{"arch": "resnet", "targets": ["smear"], "adamw_weight_decay_other_params": 0.05}
Rows from block 3, named by matrix and row number. Rows with one number belong to one channel. Each number is 500 + 40 x the weight over its row's rms, rounded and kept within 0 to 999. All counts start at 0. Numbers have three digits each. After the name is the row's rms in percent of the matrix's.
# convs0: first 3x3 conv (model.blocks.3.convs.0.weight, 80x80x3x3), inputs 48-55, a 3x3 kernel for each
# convs1: second 3x3 conv (model.blocks.3.convs.1.weight, 80x80x3x3, transposed), outputs 48-55, a 3x3 kernel for each
convs0.0 098:471489462477539495438489501481430506495519552470479480503529527541468498535492503518491452456495585520477618507487586447481517448458462478497501474534455514506442484516546477494582515373573473455441512480428484478438
convs0.1 095:574496461557520520502504508471464465486482505507464468522550511497549610492472560519485506522500529456430394448438432474509479497513559437446473538497489506531506556592471561496507522439455509521528482500465467484493
convs0.2 102:469461505496500491473547539497554546514547524446481551509568568430486487545407489501461479446484495437530556484494519470532472462457478500505498524469465499491446491523451464509520510461511491488479470469481499497484
convs0.3 101:466532506492542530511539499499521522532540502533557504463495524489455488473523513485518501499541499518483466514473454483469473456488507548475459581551505538518510506480432538558527506486504470483490507493489544520499
convs0.4 097:478491496490480466543532451536550477431497486447441501527467489518512490531479509468450524473454499540536508456519478487444528565439491531501464532496501520548494486509486535513495514500501530503513470474484458451481
convs0.5 112:545496470487478509505564495478485479494505490486472463548434479387542571554526425522579526551492435462472511498518532480482505529501501525500535501480480513501493486508520496490505458475499492503499520523502506503474
convs0.6 095:475519528430448534486498523555485366417495586517516463464469514449448463477446424446480498457457464494548483514529489517471507531540502479515503447530500541532452546459478581492462532568536539517466508520501530461482
convs0.7 100:499524508491453455571512490585545471541533521559520499467506487534486462562515536463452477578516497585511469515530559516512492490505474479509499495479481543504508505453397611538470588538508521488473480462475481467492
convs0.8 106:555567495549536505574497502444477515490534507428495533557551448483542547451474468526552617507492480525509535511515616520476499461501469474541528523515525534476492522489540484464445475440493499513530478495509485509491
convs0.9 105:523503478479499456479557499507522446469454489508487488539500535487518474458543508593459491537432461482496468454506493477511482503468483454452510503470501459499466591449523567488550476538463429448491464483481513504497
convs0.10 103:564509519497489530529542592517519512511498493519500515459477530535466484614516478493450424444476538478509532420520477447478474475460399463495469460486452471486502505489497471451550490476526538487490527485486522498475
convs0.11 096:492504489495541478482542469518504438502486463471507463514496533493537506528507515655591493525490519479412425500452469462449505460454499538435475484422525509450499630446490529440555469439507424455461445457441468479427
convs0.12 110:461554543461498523408476464434460488466412498556484480509477592458493452400440459505522534447483536485487479577545468569497492491492468531572486537569465462476437574486464536454474522470467443506493464494504501498498
convs0.13 103:488491463472497472510540475459496468470494467504478475501465520497502506549545499502484488504503538466507597463523489470514543521551522511507441527470502519466524505482507523440591437520555496494510510499502489483513
convs0.14 094:466473532529519510439449457501513516478489523471486487437500500522561518471500553534541539517464514541478507501458467495467519490466497433460454491477528529489553563514524567504533585520518542510495520528532510532528
convs0.15 094:555480426522480479498507513488436553453508436530474511476542472551469516493497468582528468507619530467466504458433470429553526420443569494437513510466473451439518462470452446482514480499501462460461477466448509471482
convs0.16 106:475512468516538469504502520474530545460432486498505508555521488482476418504477521469483458510517552543559546506487502474453496475458510512515506502487495525480494510526480546513464507507524538530528487475492485499499
convs0.17 097:458514542483536462439479416464562560581505506414538459525475471443608508462468582452532578511413467500496453484434463485464511482566453505502469536447503547481445479479552506468519485470532494496489530502519458522495
convs0.18 108:508529531479507451475506432453465468508519519479502479525530531459497480439527451484495548426505497517532479526459461520519500464456449461465480503461514481448521482521486440556466438538557471506471467474481507497516
convs0.19 091:568564517543564558542549490524516439464472528485476451496502591454468521532514515495571526503546491538522507473496488470464462473488520453477470461477450490486480439567489532534455493521560500474472471485493494496508
convs0.20 093:469494446527538452548546517440494462437433489494492522554552495532521514468518521478455501496537523503548491465520515538519512500529554480498529528526496476556497481492541509504513462533487448491511456482500463456475
convs0.21 115:431440477533496514553524551469460449472492485475519519461467484467485535591570459553539538480564503450463486467467462466452478481524479470512452463536476481541526516507501493482474506544518456472500488470505520494507
convs0.22 099:484448485435457457489504496492490471546562461443487506528496456467464541519546513443495524485512495536435482487465490532470493502443445496475478539520497491531545485524487491518475498466434511519501487471446489485463
convs0.23 098:539465549495461505498463495506470478473557535494427527492505524510485551456478465537548513518494491605582510434519516443520530546461524550392460501465487470519541474564540501527517490544465534492473502507467461468515
convs0.24 103:538515549452470515470492495484487464585538567587556535471503504444489524494440501527453485563477431470486526454501495471435566483469532447506524458495542516528506470451528471466514464516562509508481489480457498473458
convs0.25 096:508563570514503443477444434545508526442492521480538518575572471522449460480527478461411399471457447563554580513512502541517532538549540428485543498507527514486502458482450512520477531506560544538507501519500450492516
convs0.26 101:502482453543507546529503522556581460488492540457475495496438488578530429470566566529566456477505576457446450506532441448503514531451509524499505462506605489466521485543497473487499517462458478454442486459437485464457
convs0.27 090:504515560485478496518536531459528569543497492468488525503457500458453483530513504433387426617533464494565574504554516494514464463529489496533529525492435479559469537517471517573512473566526493533530505489517551517471
convs0.28 096:481533443514503450521470465453448478491482472513508489490526480480456497501511498423568543514560470551526507463525486486524512462481446480456445478481400471476466452616515493597481511462494440442440435454507435467504
convs0.29 102:560510475462447471471446478527465485529557448480455487545554510510484535551518507540503544529518508543474443484487556498465475489461486468476462452469471479476515507459504485449452541516494495461484502507516517509532
convs0.30 099:566483436509527486526601543540541508469476484480503472503519480496467518572524573501485559538537553492501538516518520496471469486459482556416472521450493550494525489484494444511542435452502518476518491509533497507499
convs0.31 100:497441465498453508471492507491481507490495448536528452511498484513509498513512509506514465524472481502431526536476471477519496456499532507534457477492485521460508503512408498491469513481536495503491485490493482492484
convs0.32 106:489550549434530539370463520433517517504515485519483468388463483532533460507487484513546507493495488457504456474428453507502540512457478571487475546518515473494489520502555459460483508539469487495492458461472471487499
convs0.33 097:515494506516524515497562534403498476496460435455559523480500474482553501507462573492504511481505569446477495480459537513486462476509461531465509498467499530508497499525587491474511510480429477454417524493466537541483
convs0.34 102:535509471534459466520501571472422540467519438528470483478490467519444531526573573509487473499622545462412464502471567498516480455506478478463518545527541465476589509535432416553514441478552465477511467483530503514529
convs0.35 092:485521433508563527483484490408385534470512494445465537494494450490550540534537539523523581462469479513505503508515456472480476529487493501495509468571544434536503476445466445459429491524466438466486505507460513510472
convs0.36 091:474481477526492489530538493533516545492492572485515488490441497527515440479547573474481422526515600568509534462508503446493510524518524497520508473530521492470504464565513468471578513475485475472481540522483515495457
convs0.37 100:466470499491470495480466483469561555498461406424489502501481496453457458538491511491561415552512441545561546544511441454491482432492439466532496432484476460542504602627515572521472523462472465483460460477513516507515
convs0.38 109:514505466491457444504498513489466494483485466429482478499496493479444511499496460488506483439484455469466509553484507553478507499526519476483479464534436510509438483517448490535437496470553450501476491478472477464486
convs0.39 108:473446516505538491523484496472487488526502493469480509462546449488522452523484445503383587441528558392541407462530502515503511493479488520447513533461484499486471488335666435487503414604385483500501472469472477447451
convs0.40 099:475519558497503571472456510559528564464558554514512553419481416562485447522564432545525504490572531486450510477511477447600507480447606478506490466553465457506523516566530495527538449472527487481503495509495525543525
convs0.41 102:467461519485461519507491465527531531497516570556568539492497449566516495541501511547497507564488514461523513448482461494526506531502482429489502485514539512507484562445524536464475538543485537502483497476463481491490
convs0.42 102:466547521452512517446482473477484468439494505501540532527479424509513458460580589457513466520508505486494475456416491524406467600515537450451522470456505519490534504487427481510429490569451476501483450533517436475485
convs0.43 096:420517491428534475469562527571569445521546587509440436500468480532487458520486407417401520458435547535592506513534485517510503551472498515552483490525497496481447469453619556535628508586468457477471463521463458453456
convs0.44 098:494507502542544548537547577515459418518482430450483474535565524545583529543551507542559549447494495445502497502480496494443520518440476494515441488510480496504496506539525459488505452484479482493479486488480480477458
convs0.45 088:477448555505469496499454475493524588509500537513488463463503465522489495552485485551470481549537467500576582441488467459546400484603437497475483511482518507560539526525446491592465505594554473486529454469529460446456
convs0.46 107:456454498531499487557517478489512492508493495474457506446455498493499461525451465528445440612475474558498445534519557469474541453501533455491508443496533437524523557463481516467501510477516459459471436455496447453472
convs0.47 096:509535484514468486516525518573620511482469583497490456478526485491495470460485491482451484554471487518577552495464523507493514562527455495505505458474518515505528494430440542473508469503501483510508461493536482471503
convs0.48 106:501477567504492539532464477530538521501475449525527501441475490498573496474471552469519586423469471517543476444506533461471507455446451502491513450440513456454475465500532435585477466613514494480490505455482462436480
convs0.49 103:505516532534477480519494529524529556523556524511525515512590524472503514508505561515494502531460490531493482525458496505528594454477513479445499519500472508491457503527459530492519513510503479514533477490515454527525
convs0.50 093:511492566463468483554543544443519529511500464476500493450528533466440502608539477509482570561572530402473571415459495487485474461530490445509532486498496481530517552484493530567504485539508525544509526514512484504489
convs0.51 099:522532516488572510438528520477530564487510577475483514475511553524534601475565533552529489533486499505506458531492464559510508567501535471538495482515492450446458440483485424414471519462484490497496461504488464475460
convs0.52 096:487535454476534513454511508394406472425597491505476590416509470494443559521514450524473543506526456545492453479440471500521517512469554593455461572497467496512481475496585508484516563497507507510489451508488441466496
convs0.53 104:509488541522520591544508611498465492462483480463444456508550578531562590517545561532485483487524478431489506489513504536512515476512510489492488472488506459511501561527501523526480527494523477484503486475490470464474
convs0.54 098:521496492539525512524495486522488480519527548492481477539540506543585492445540520522568519568525563503489519484506491478510455534531476481521501487466489544499492501500520483480484458431426506476462500473458476481455
convs0.55 101:510506452469480470495487482639513434413561490497429420445556541441452539479517513475466501435475497570532517491467516484503456528468510514540532531486470542424502464433472490421504560462492524522528521534486474532515
convs0.56 096:491451472533561519484512502464471506559427464502489402566511456471518528518465499439526553434455493455483507482552614467430571490470443447538524456477481483505475481503506456479486425457482537503459513497490461486489
convs0.57 096:439465519522548507520543507437482563551539499502556512469478483512535513572508475501436421561585457414500592512476533577473498456474526481529524514482499517530548567441469550558531529458562522526492509510530502505523
convs0.58 101:517489524543476515551480545459489512549496465452455473557430406543535495443526567490450488619504490557452502538538535520538470485542506437545535458513506470477487532484449565472471530443513529519499510492515499477476
convs0.59 108:503480500492491553516502508431510490446473440463489487527464537488520547418506539479477517547437583553498531457443539467495465479485480461525449510460442476466456475451508496436614502504581505501497454490500476494468
convs0.60 103:464440442500507513447468480459475507581500470472556508531510510489561500490486506521479486512512525432418496467471482480492489466526539467468485568507474546517482473474486458483535451471519476471461501456450505492466
convs0.61 100:482485429523491487486459533493392517508531512485493533556509538548457550537538431516454392466498426500418434459463486494468464478433488510540496497550510443489529474467464518519522448497474492477525546527480516498501
convs0.62 095:512524487488481488435484522486589460473442493452485442508486489426514481506515530457502492602529522542560488406505559479447542566492484571583501523479459528480433475455486483432472490518522485465458478479486504497503
convs0.63 103:482533454505526482503540506459517538523486519514506487524491506444520469474526482515493471551576530468496550573427541613423530491573512529493433488533495431497527471517490472500507478474518512538474509482499523489485
convs0.64 099:466497492525536485473512503491519515470499542573558474502449429538459440430562546576559434480561634523477510518546447472547530493436561539485491533534495532431535523592484504509574497454498476469541475483486544533500
convs0.65 107:506514414473532459493553492464494497472519491495477452512483457458474538489485479431510547535591520506538510549519427459451390485485445523470452493465453507466486476600578488534535462460482473481486525501481553511526
convs0.66 098:479479486466527532459493542506490506538534504467482548485470484522461448553485451573508516553540499488532463536433459549579437426607421432483475490528508474519543562476480553572467501588451477497537501456523498469524
convs0.67 112:494536515494423481531505538552477514521546547483511516550515475500517525527554581472534538513634521500543521500524493498515452456508476484473477469468474469452454463532517466584443500577474518483481515518496515524521
convs0.68 099:468466503530484521553485510488474519443481500470456469478486454531502534505467493461642456507566436591536516486509515508485458541508470442484516445488481460484497478650382528581412622478477495502459478498457445477426
convs0.69 097:463502498463506464517479405558537465486481554526487483504500550585490511567435495568467462531432475515524511462450458489447531575442506496435511488521499530563489508406484514418457465479499475522468469516488462461503
convs0.70 109:519569528485515532479481460510507502556515461511498481461501593582504485500482439552542503461487487455471518521493466594529469500558496558514464510508514489483521448461490481465500515478497486467495470493499493492509
convs0.71 095:520495508506503477439488509552483511501564429435526549456574549506463503465465533487447521478516553543488460482479546497549472508513472441464558455438512418481506496461522478500517537517484502497499470532512477554539
convs0.72 099:538506457529503501469428441478506546430468520482436480484471503569529534506457442563506404506498428515507468520455506498537508483515506485497447475489486475447501537548519516525495536526512563558534552533509530515514
convs0.73 095:522458459532474477535495436435420495521599506453459411465516497511518473460441428525415476453426481466465552457473469430447463484478453488454473545493505513493491557511497490510512550547561508455465481450454480507494
convs0.74 095:510477513521526535548537507516494531529517539528535489457448478467553482409447471430456491452479489521575517455439444492522495458534520496525536477506500500510451492462439474482489490481539503503475504482469507497463
convs0.75 086:490455505518464450521476488462600605523464509500492492482455548455509504510453478458482532577524480476501515530464441563497429539576453483507533517488546509595577537568569536612552477514537478517559486482537509516492
convs0.76 101:502546577512511521447397467449452431477500477449449496625619505533478489459470459457538503500580486540572524458486461434525482469465471447471506458516563439475477510594529477565484486532433527481475498462481481508536
convs0.77 090:479494540467553548528537541460555528525472494501543501535531529542598471538523471561487499597471477498584522447465530505502511523559544518492519490482534480486518523448566538522515471485444506507465536505488499488489
convs0.78 103:525487507485456492528480467483491480559498501494450480553481503529630510513550586505586519474432517500532460455556440481444560503448429489557500461495549537538461480553577471489516439525502494505509524527501517516532
convs0.79 104:459498533493496509488491458500508503440435457558543473483470450586522440506545539449456456435484569427539498502496530499503476505529508459450506463464469502506486518490538441517560482572526513502498505490493513487492
convs1.0 103:467477486469472494493501506507472481488502532454499510545563532562478565495448530534450467502515431523502494448476542472500539489483511495475522514483546490527544606429517493523487457501527500516531525509542469457466
convs1.1 103:489546592498517560465507532465495492523499475520569515564461489593599556453521536489500530476517553562558548503488503488436505497471475454463501488483494482541555468504574451540573513576556535465404530505446485502475
convs1.2 098:503518476455486512474464566463490518503490510444401467478537579536518402537559549557449472570493515514425489458515532425427523464474490480468527499536516439525558556460489544494475548496510507492507558479501508475473
convs1.3 097:556611606420421425508443480516488491521526537480466450535541569517490503471473454520501491519485481506502452490493533492478506536479476535507509505530524458468505505509472494475501494500515517475479475477455461480459
convs1.4 110:562572545567566504544466455471522537487503499476494509451473490507537551512537506470511492470468500451493500540477570543475437452556424509504462472509490469517500566514478551518469557498497429487500432495508451497491
convs1.5 118:548589609567497468493475482519501504501480470497455457494513492552604516474433470563554486542513548475499562493454497541491509529530506444489509484488507498523515510499484514488498507513484520504517520529554489471500
convs1.6 100:495519514514466505556521479437531531635534455479610599490508552521498475489460500456488493465452460441486500498538567539485511504526497456536549471472435623559459475475491478455491442486491548492525553512455435494481
convs1.7 100:525502507542498481554456481520490544515482436468494520466484531480515513491481509512530467529567542537505484452537540527515489497497492485509531501482544557495531526535489485549498533567515529494492542513490523547508
convs1.8 090:458448467482416422491461451540456451497503475526456448493514499454511499451506502474448473497517499494489510457454435551481450559549540511540557565575520516485487480544535494494496441477511447439496493509519544540585
convs1.9 104:505529488440493513439518547437495496458522496476515496595511535522512461470464449490439501520457593490506561494498520461497515423508499442463515486453485489510453460475542527473555494554554522504493494498495484474522
convs1.10 105:469470486449489532479514505491502554526519525477507510567555586499391515472504515599534537575514472462488536536561485521541549464432507462524482451493472498458380470434504500494520486492531494480500506487490505473511
convs1.11 108:452523554478529538474542535479525535438493512445472463558476531506503473554495479447430550433472551426536514514480498525453509523486569435400513491483560423489542443476536448511555436558551534592511548562622503481590
convs1.12 092:562556581506523559572531555481489396523487390524535482487464508485499512539536533491507500451440460453461534412484498457481575421470547468523529485587496466563422532492497530505506493472491414487467511542495515578501
convs1.13 106:496477478452465479479452472474483465530490490543493518453537610511560486519484484585466503552445552550502504501524487478476535497450541449495534464487497423505527610504448597417571612478458517533505490499486473462480
convs1.14 106:535558601473457500422421461460480461491499502502506510572575523531506483501440496529456502506493542461510521508517474520502520499492546531527474544549492515515459485505584473548598451539559527477486514491477467489470
convs1.15 101:563538527576518496550518480560537558499509499571504492462540529484550516459447500484500546446480474430466491612541460513597510485472481532522522456516492476491523493533492496528493470494496443530529489542560530458510
convs1.16 107:461434405471470503458466453476499486504483496594600521566487426449471526428500528481549534540561520502520487459500504438471537494501487529563498471508516571510505450536536454531502519507482470484528516517534480498453
convs1.17 086:448537489493517541497505522543562454480593573491490474497466476460465464459504451512529542513489524468503527475553484548430524522417504496444532552530539444491506443488527487526552524512513433469526421511578459514617
convs1.18 091:472467483457445517560485504524483496495452449465434446516538465519513416531543581572474464534486504473483454491527556537447505468452477517506526475511535451489477572554515580574459519481510499485531598495464538480440
convs1.19 106:540595549546567580547546543379457520576482443462560595516467484556497509513521517452500538450503506525547517497507554480471526466504526449505542440444466558538521481545481491538474529564482519440468589545437477531514
convs1.20 095:525500538522482497481425475486474471513528517508534544546538555487475492494528450506558484518490522468471537491467498505438450522492480512512481512507458542507430428473505461490545451454595494479458479486460440467476
convs1.21 107:489506513489436420521548539483504477484484535438482512424487515557513557547476465537520493499504532479533539475473472483492443531531471508514537488511510495508548485553498533456474546457456476462453485461490473463485
convs1.22 105:539507473550543501489489501474450414500582545440448472462522516440457502476447449447469472453489489484505511502451478505500488462439490428418551595522536487532588460500487455501468447468467527533477459521494442468495
convs1.23 104:451491434444508478447528517458460503535551519486507575496463484459466538466517535459483455480492451453486428531482603554529527479593536491493448558495475455547484492508534484482524495470498546538540490512509487475523
convs1.24 089:470469526515525523517500562433430488435500509496470470488477453559556544455476447456429448452462497479475551450434495520499486491486507468423498516499483509497463537507491452501487526499554532465541502483489490483445
convs1.25 100:493508521456491542466448448429458476524496449467556526496497455489483492410464502544525559512531483475493529443466498526486455483520505497494493489421467537487456503473512514483478482488515513471489545518520467455462
convs1.26 099:420380407456426414430457439510515499497463545496551514512568496517563512487490524495484496491490507526494497582478445518568452471524473544495505562608501461449469534425473472461526459472475584522530517505562562518576
convs1.27 100:491451402498555510505480504526498525466457500601552508522526518449453472466469498500508548486482495533512465484579480502561521499510507601618530492481505612505467497445496513513544537465498500478545553473546504465422
convs1.28 107:460506522529517530545473499469502519480473500495454471499482537500515606501558564521574487511560440595523466490474536513474531523513455519516558485566590484513551463598510473583420529554400486522458514515503474492478
convs1.29 100:514509510584539538557516473499443498510520512483461527493528551435491483436465464478489537447483537488516560504463484500484493433498547425459498616506490569589517477481527504508527470518513545470446501545487499474496
convs1.30 105:561562541548536544637528531434466483516510513445475460511494539463543442453527451491550494496477508500430479476472573507498451464463467499469477513498503531579570494567437581547492581519464463486474440490471431413431
convs1.31 099:492498508524450471537466408530460447521469497450476452487560518516505538439385512580423539563468477485497533477505469480552537425467524446530519451509556435568557566483552544535502495557509507532461525513507556491473
convs1.32 097:491493432503526496483504522457424397514471490514516562439448551494516588515522550541516484490514472542540503490518491426470512465528577454510549421526525438540540490534491527583483521505444567548519570541442559507472
convs1.33 094:460480521539531564545471475543536455482515569559502479440525548446509523550539452492512555475492518486489484523558470481447546517448444510457555540527530454506536463496505545494474529487469450482476496515522520544572
convs1.34 102:549589573553558544564571625549516521464528484656569489510518521486501470509497492496456520456466480457440510546535451476515528534520508562509445486527539498525505487441496509516500479483506429489560561505519622476474
convs1.35 108:532565584513481454538484441519417450540603523428477545551542516557515570445472482453524482524567515524498594487474516468559521444454519407487492530504434473579519480499518449523540471484577562519453507564465450477474
convs1.36 102:490513484530487480482472493492518493515458499565501463465454501503492451469454455474496489507484463523505494609501461568542482517533526622481498532568532405430500449510531472516484488558478459514566466505590495451577
convs1.37 102:482487502448492518534518522544528481499459503567590461537540557491457543450492546515548511545556551495498491422542460469512552511490498560623514408510507545537439459484535426537553476528517473461465574504475583596428
convs1.38 107:488480491499468468505435437548476491503463511456482472514559502547449517456463445577522475532549459535475531439495546452477532460448512471481458469466470521494496583494471518564517495502571532529506516486478514511460
convs1.39 096:556506532469509517474490541484494485518507508515447482452494595447536526462508408532572388531499474519499511518512528515510468507471543474517543512548533477503507556618345580524492640471531494553502493510477454492483
convs1.40 104:511475492496452439505474493497499487492452454538458482489494489463467531450476488506484468497476484478444544539508476472560473423495497577486471542596500527503498517511472499485526492501544515461518523464539518437486
convs1.41 093:488468488490465505423418417492508508499463453544539516524492442504552522505466491581532490565472447529461466494504519505550480557514508499532487508511474478482464536512483546474497567492462577541495551511491434499452
convs1.42 097:439473489504496504516475493486465504535566534500496533518549481557568533465398471542494510492496522506483548465491554573501549478526507438515437467493511513429509559498489487473495507490525567499500578556482518498465
convs1.43 105:528487463488498470502533476430477455596511440499536524458531595496539524480485426545509413535508505529522494498520580455490527457444571430521558443511471563579484602581379587488443582481486555505471558580442455602528
convs1.44 090:566558590586517532486428462475472485505476532501475448441492503556573593516489489506530521523507515537499501525499550484442511471459510511466482532499535497472525495512489540496500532506494503501486535510526493541527
convs1.45 096:543501507534510512546432431517468496522482498574568507456525489494515498434479417455462489461470501480467473484616454461527470559496471533573430517478476533487438458506496452491460479483472501484533561478538510496415
convs1.46 102:496495449455469446500484448482518489530539531514525458508498480513560501448468441510510566518565599523613551513498531564497480501487463468455490457488531503442508488499527484478506448532505562477447493453473497486487
convs1.47 099:454450449463469451495488464469553540559520473527608597506520465506505524455502542514499479485473482487475458475521606532481513495530466468528504485467430574509470478443481451447528459486535522460471525527469429543498
convs1.48 105:523524610579508612507445517460456483514547539533534528541517478447555502442507498505587447505511462528547545461466542533486486502499512494536506477510506520474450476583462583556431536532469533510484520496483501455487
convs1.49 101:516486499501523571472481470473500468454469505459550484514487417569453411486548494477539553515531579475465542561464476486467499504540510490500514518514520443476479536450532558462478515467448508523535490489483454503521
convs1.50 100:586594621482505551453500583506486528477508514608572517514568502533513491513437453493496516448474535466490553521562483471538543507492471603590497516528512552507479530483491447480492481531533486457500499483511490465449
convs1.51 102:561552607479449466439429434470482464487530532395466541538512516555477497533451489502519539477497520493489529500522494515520495552523453404402507509469503513484500500486503499493482483482470521530477476536520459475523
convs1.52 090:521516499550567505490546521518458497576610553490497529484491457497510512497458503487521519476507499471489488511482587476549440433530505416520453516487490457519529503487481499506522514528527508542502488519537463544607
convs1.53 104:525555579491511519428463545491479503453493496522499478598546543532475565495520540522498470493471512480461503518481489529514475494473495515523489433530465461515448457539599445541620461506634466488449481474459499477473
convs1.54 103:573520561543463499575498541521459467543514482554538579461531497511562541504454483478540568489487502512489540486516498488467469496496459468499507534527527466461532537480516489503515513525564501503501516498495555454447
convs1.55 090:466482496480503479517562517476507555572636445417515538435500499418483514476459481475487532451496494456485517521463598450524471428450529455478581563435579481556556507510515507484545492507535519522522506546559486500582
convs1.56 086:452480485477469517466467491530528464502563543487496467457453480498498506479528485473486523487471489503501469454538543552448535525520493497447481602497519457477456516535542536524549549513531483416452528491512570549566
convs1.57 099:499471519446463506488458494500488502487535484646614551470470529513515504501515440497484521445465499471501503432581450456494526532486485579548518418492561491487427523494524478495506481441455409468580525501535545549455
convs1.58 095:508522533453477481521483446466491526518533497446441399534537510532552547430479548518512531525548536555509541448468489550522547502485515495483478508521503530478515478476581452487530444528546484439477486486446518481425
convs1.59 110:471542500453510504481473503511492487507478494477460493536529581530551483529432547592453514513461511534493443463496462462446524461480536454478493499512478484509541627436499582414544570505485516512453456488492455414474
convs1.60 084:527547506497552563446435482553561504468509527477447435426436457495492444505499449500471506500486481488462491521527545493556524524534521530452498488488483456456469546468440509447467477504443502487522522475496475500484
convs1.61 087:492548568469517455476516499507508486449498477565481452531492531480425532564531518482477512545545514506545547555554471431558488504476474513457473443467540441448452467530508487516518443589552426500551506482488525439410
convs1.62 112:510488468526493484541517501441548534534520526481561581502508501491541466445466513477466473473458480453513512441453590586413487455520452492493528467470497560512491528495542475492519450497510533492519530561500462506516
convs1.63 100:551477514524514484560536522531543520469508551528532494483451479485510500513502489525463484476494484505504487504639536527501542577459462502431460468438478487464478512469483493517484474491493530471531540485505480508482
convs1.64 097:570543539529490461477506483529564504569482509551524484492504491489522476470456488489500478463477485451471482576505471512556427466468475563512496500558479510448458501525531492518543485518523501519545499511598518443573
convs1.65 111:466463415495458490491457501509501504473499509541511542544486486581487514451501476481526453527519468518496491508536581514502499560479464488494513510500524460444416530571500515504452593512441503466464470536538466525559
convs1.66 084:543509504468464471486472472506500497488523525545513548473440519515454520526495478498425489479470510495490517488590464407565525533463464574538448552508496508477424491444510490431477459471511483503482538437496514506505
convs1.67 093:527461463508378376551454480505455491539512492514589586518515501515421455450535538501513489453523480482523496553497446518502466515463493433508453460507490511555550531579546554537491592526468489523532499487465495495488
convs1.68 099:471526507495499536555493500460516516498510472538503522590523547497470552442412502548497525516532472524514493518468562492495515491558474482513492467509517490510497472577577466584480557617478511501514519519513530476516
convs1.69 105:469521543549559536543521490473515516544482472474535510488446531494514520465588449515555552473487529457449521516496565520456473479543456500524509456454495547531481484465505490456562490477578535487532570582473549571539
convs1.70 099:541502479572567500546498441482471427477463486511510507441496471491482526565526487516489543551561497473503520522519484426549512505504515459425483506478523484460504484547549435539562505578496431498492472464477500510502
convs1.71 102:443458391463499492467479479478466498486476492509519524558491441491458480498523538511501511493511504482497471548464558509572441462551482497502498528487525525491505518516522491491520524492505480499496494481536458503522
convs1.72 109:580566580570483405554494411484482462501509516436446495443441500492520529526498456498545569491531469481495542506541503422477503496462442517449484549515498533515496516493469511481478491481484446474471461484491457463517
convs1.73 096:464456484489508507522576559536472438520577520401473525520531456566577554590553553565511508511464490494464497459465526480483498585479538389389511529445508421505577500496527476493472458501494586589521440571522406508545
convs1.74 101:455427408539483520486412427531488503491443477560565532560561444485506456445487503541488524496495510477452434485513448441459527519528513466500482473447467527476409532455491514488493477481488515490506497420488482431437
convs1.75 096:511487487464470491528471481542519521498458510545538458574518494538573533450525514545470490518551504525519515488598485494490551517451464586561475456519534513429462499496495484515498497504478475434519584428484572567425
convs1.76 098:519507545515500518567533533516438451546533500452423492473480526436536541525571542456539511496507514539521495412456503509560489480493492470534528617526488568549528504560496516538446558538485511466444471509509493448497
convs1.77 105:555541520531514490549470420460552508545444481593626601427521581469549582441495433497514455491477501456445489483566544449500540530528488532572528489484463561513492489547418557529479538510464438420477562493503478563497
convs1.78 087:547534606532488495538459444515453404516515557531522506419492482439531512480531484478499510509494528464490486541446471594494438486538446534504527631545524513556518451485523503513499512536486535462510495471513531543500
convs1.79 098:559518519519516497507525501522559516486512542482422394474534592488548550536478425564560454534469466520511491484455464535528513529475517475465493492504534405452549513523464557485502604493528423541504428482534518515511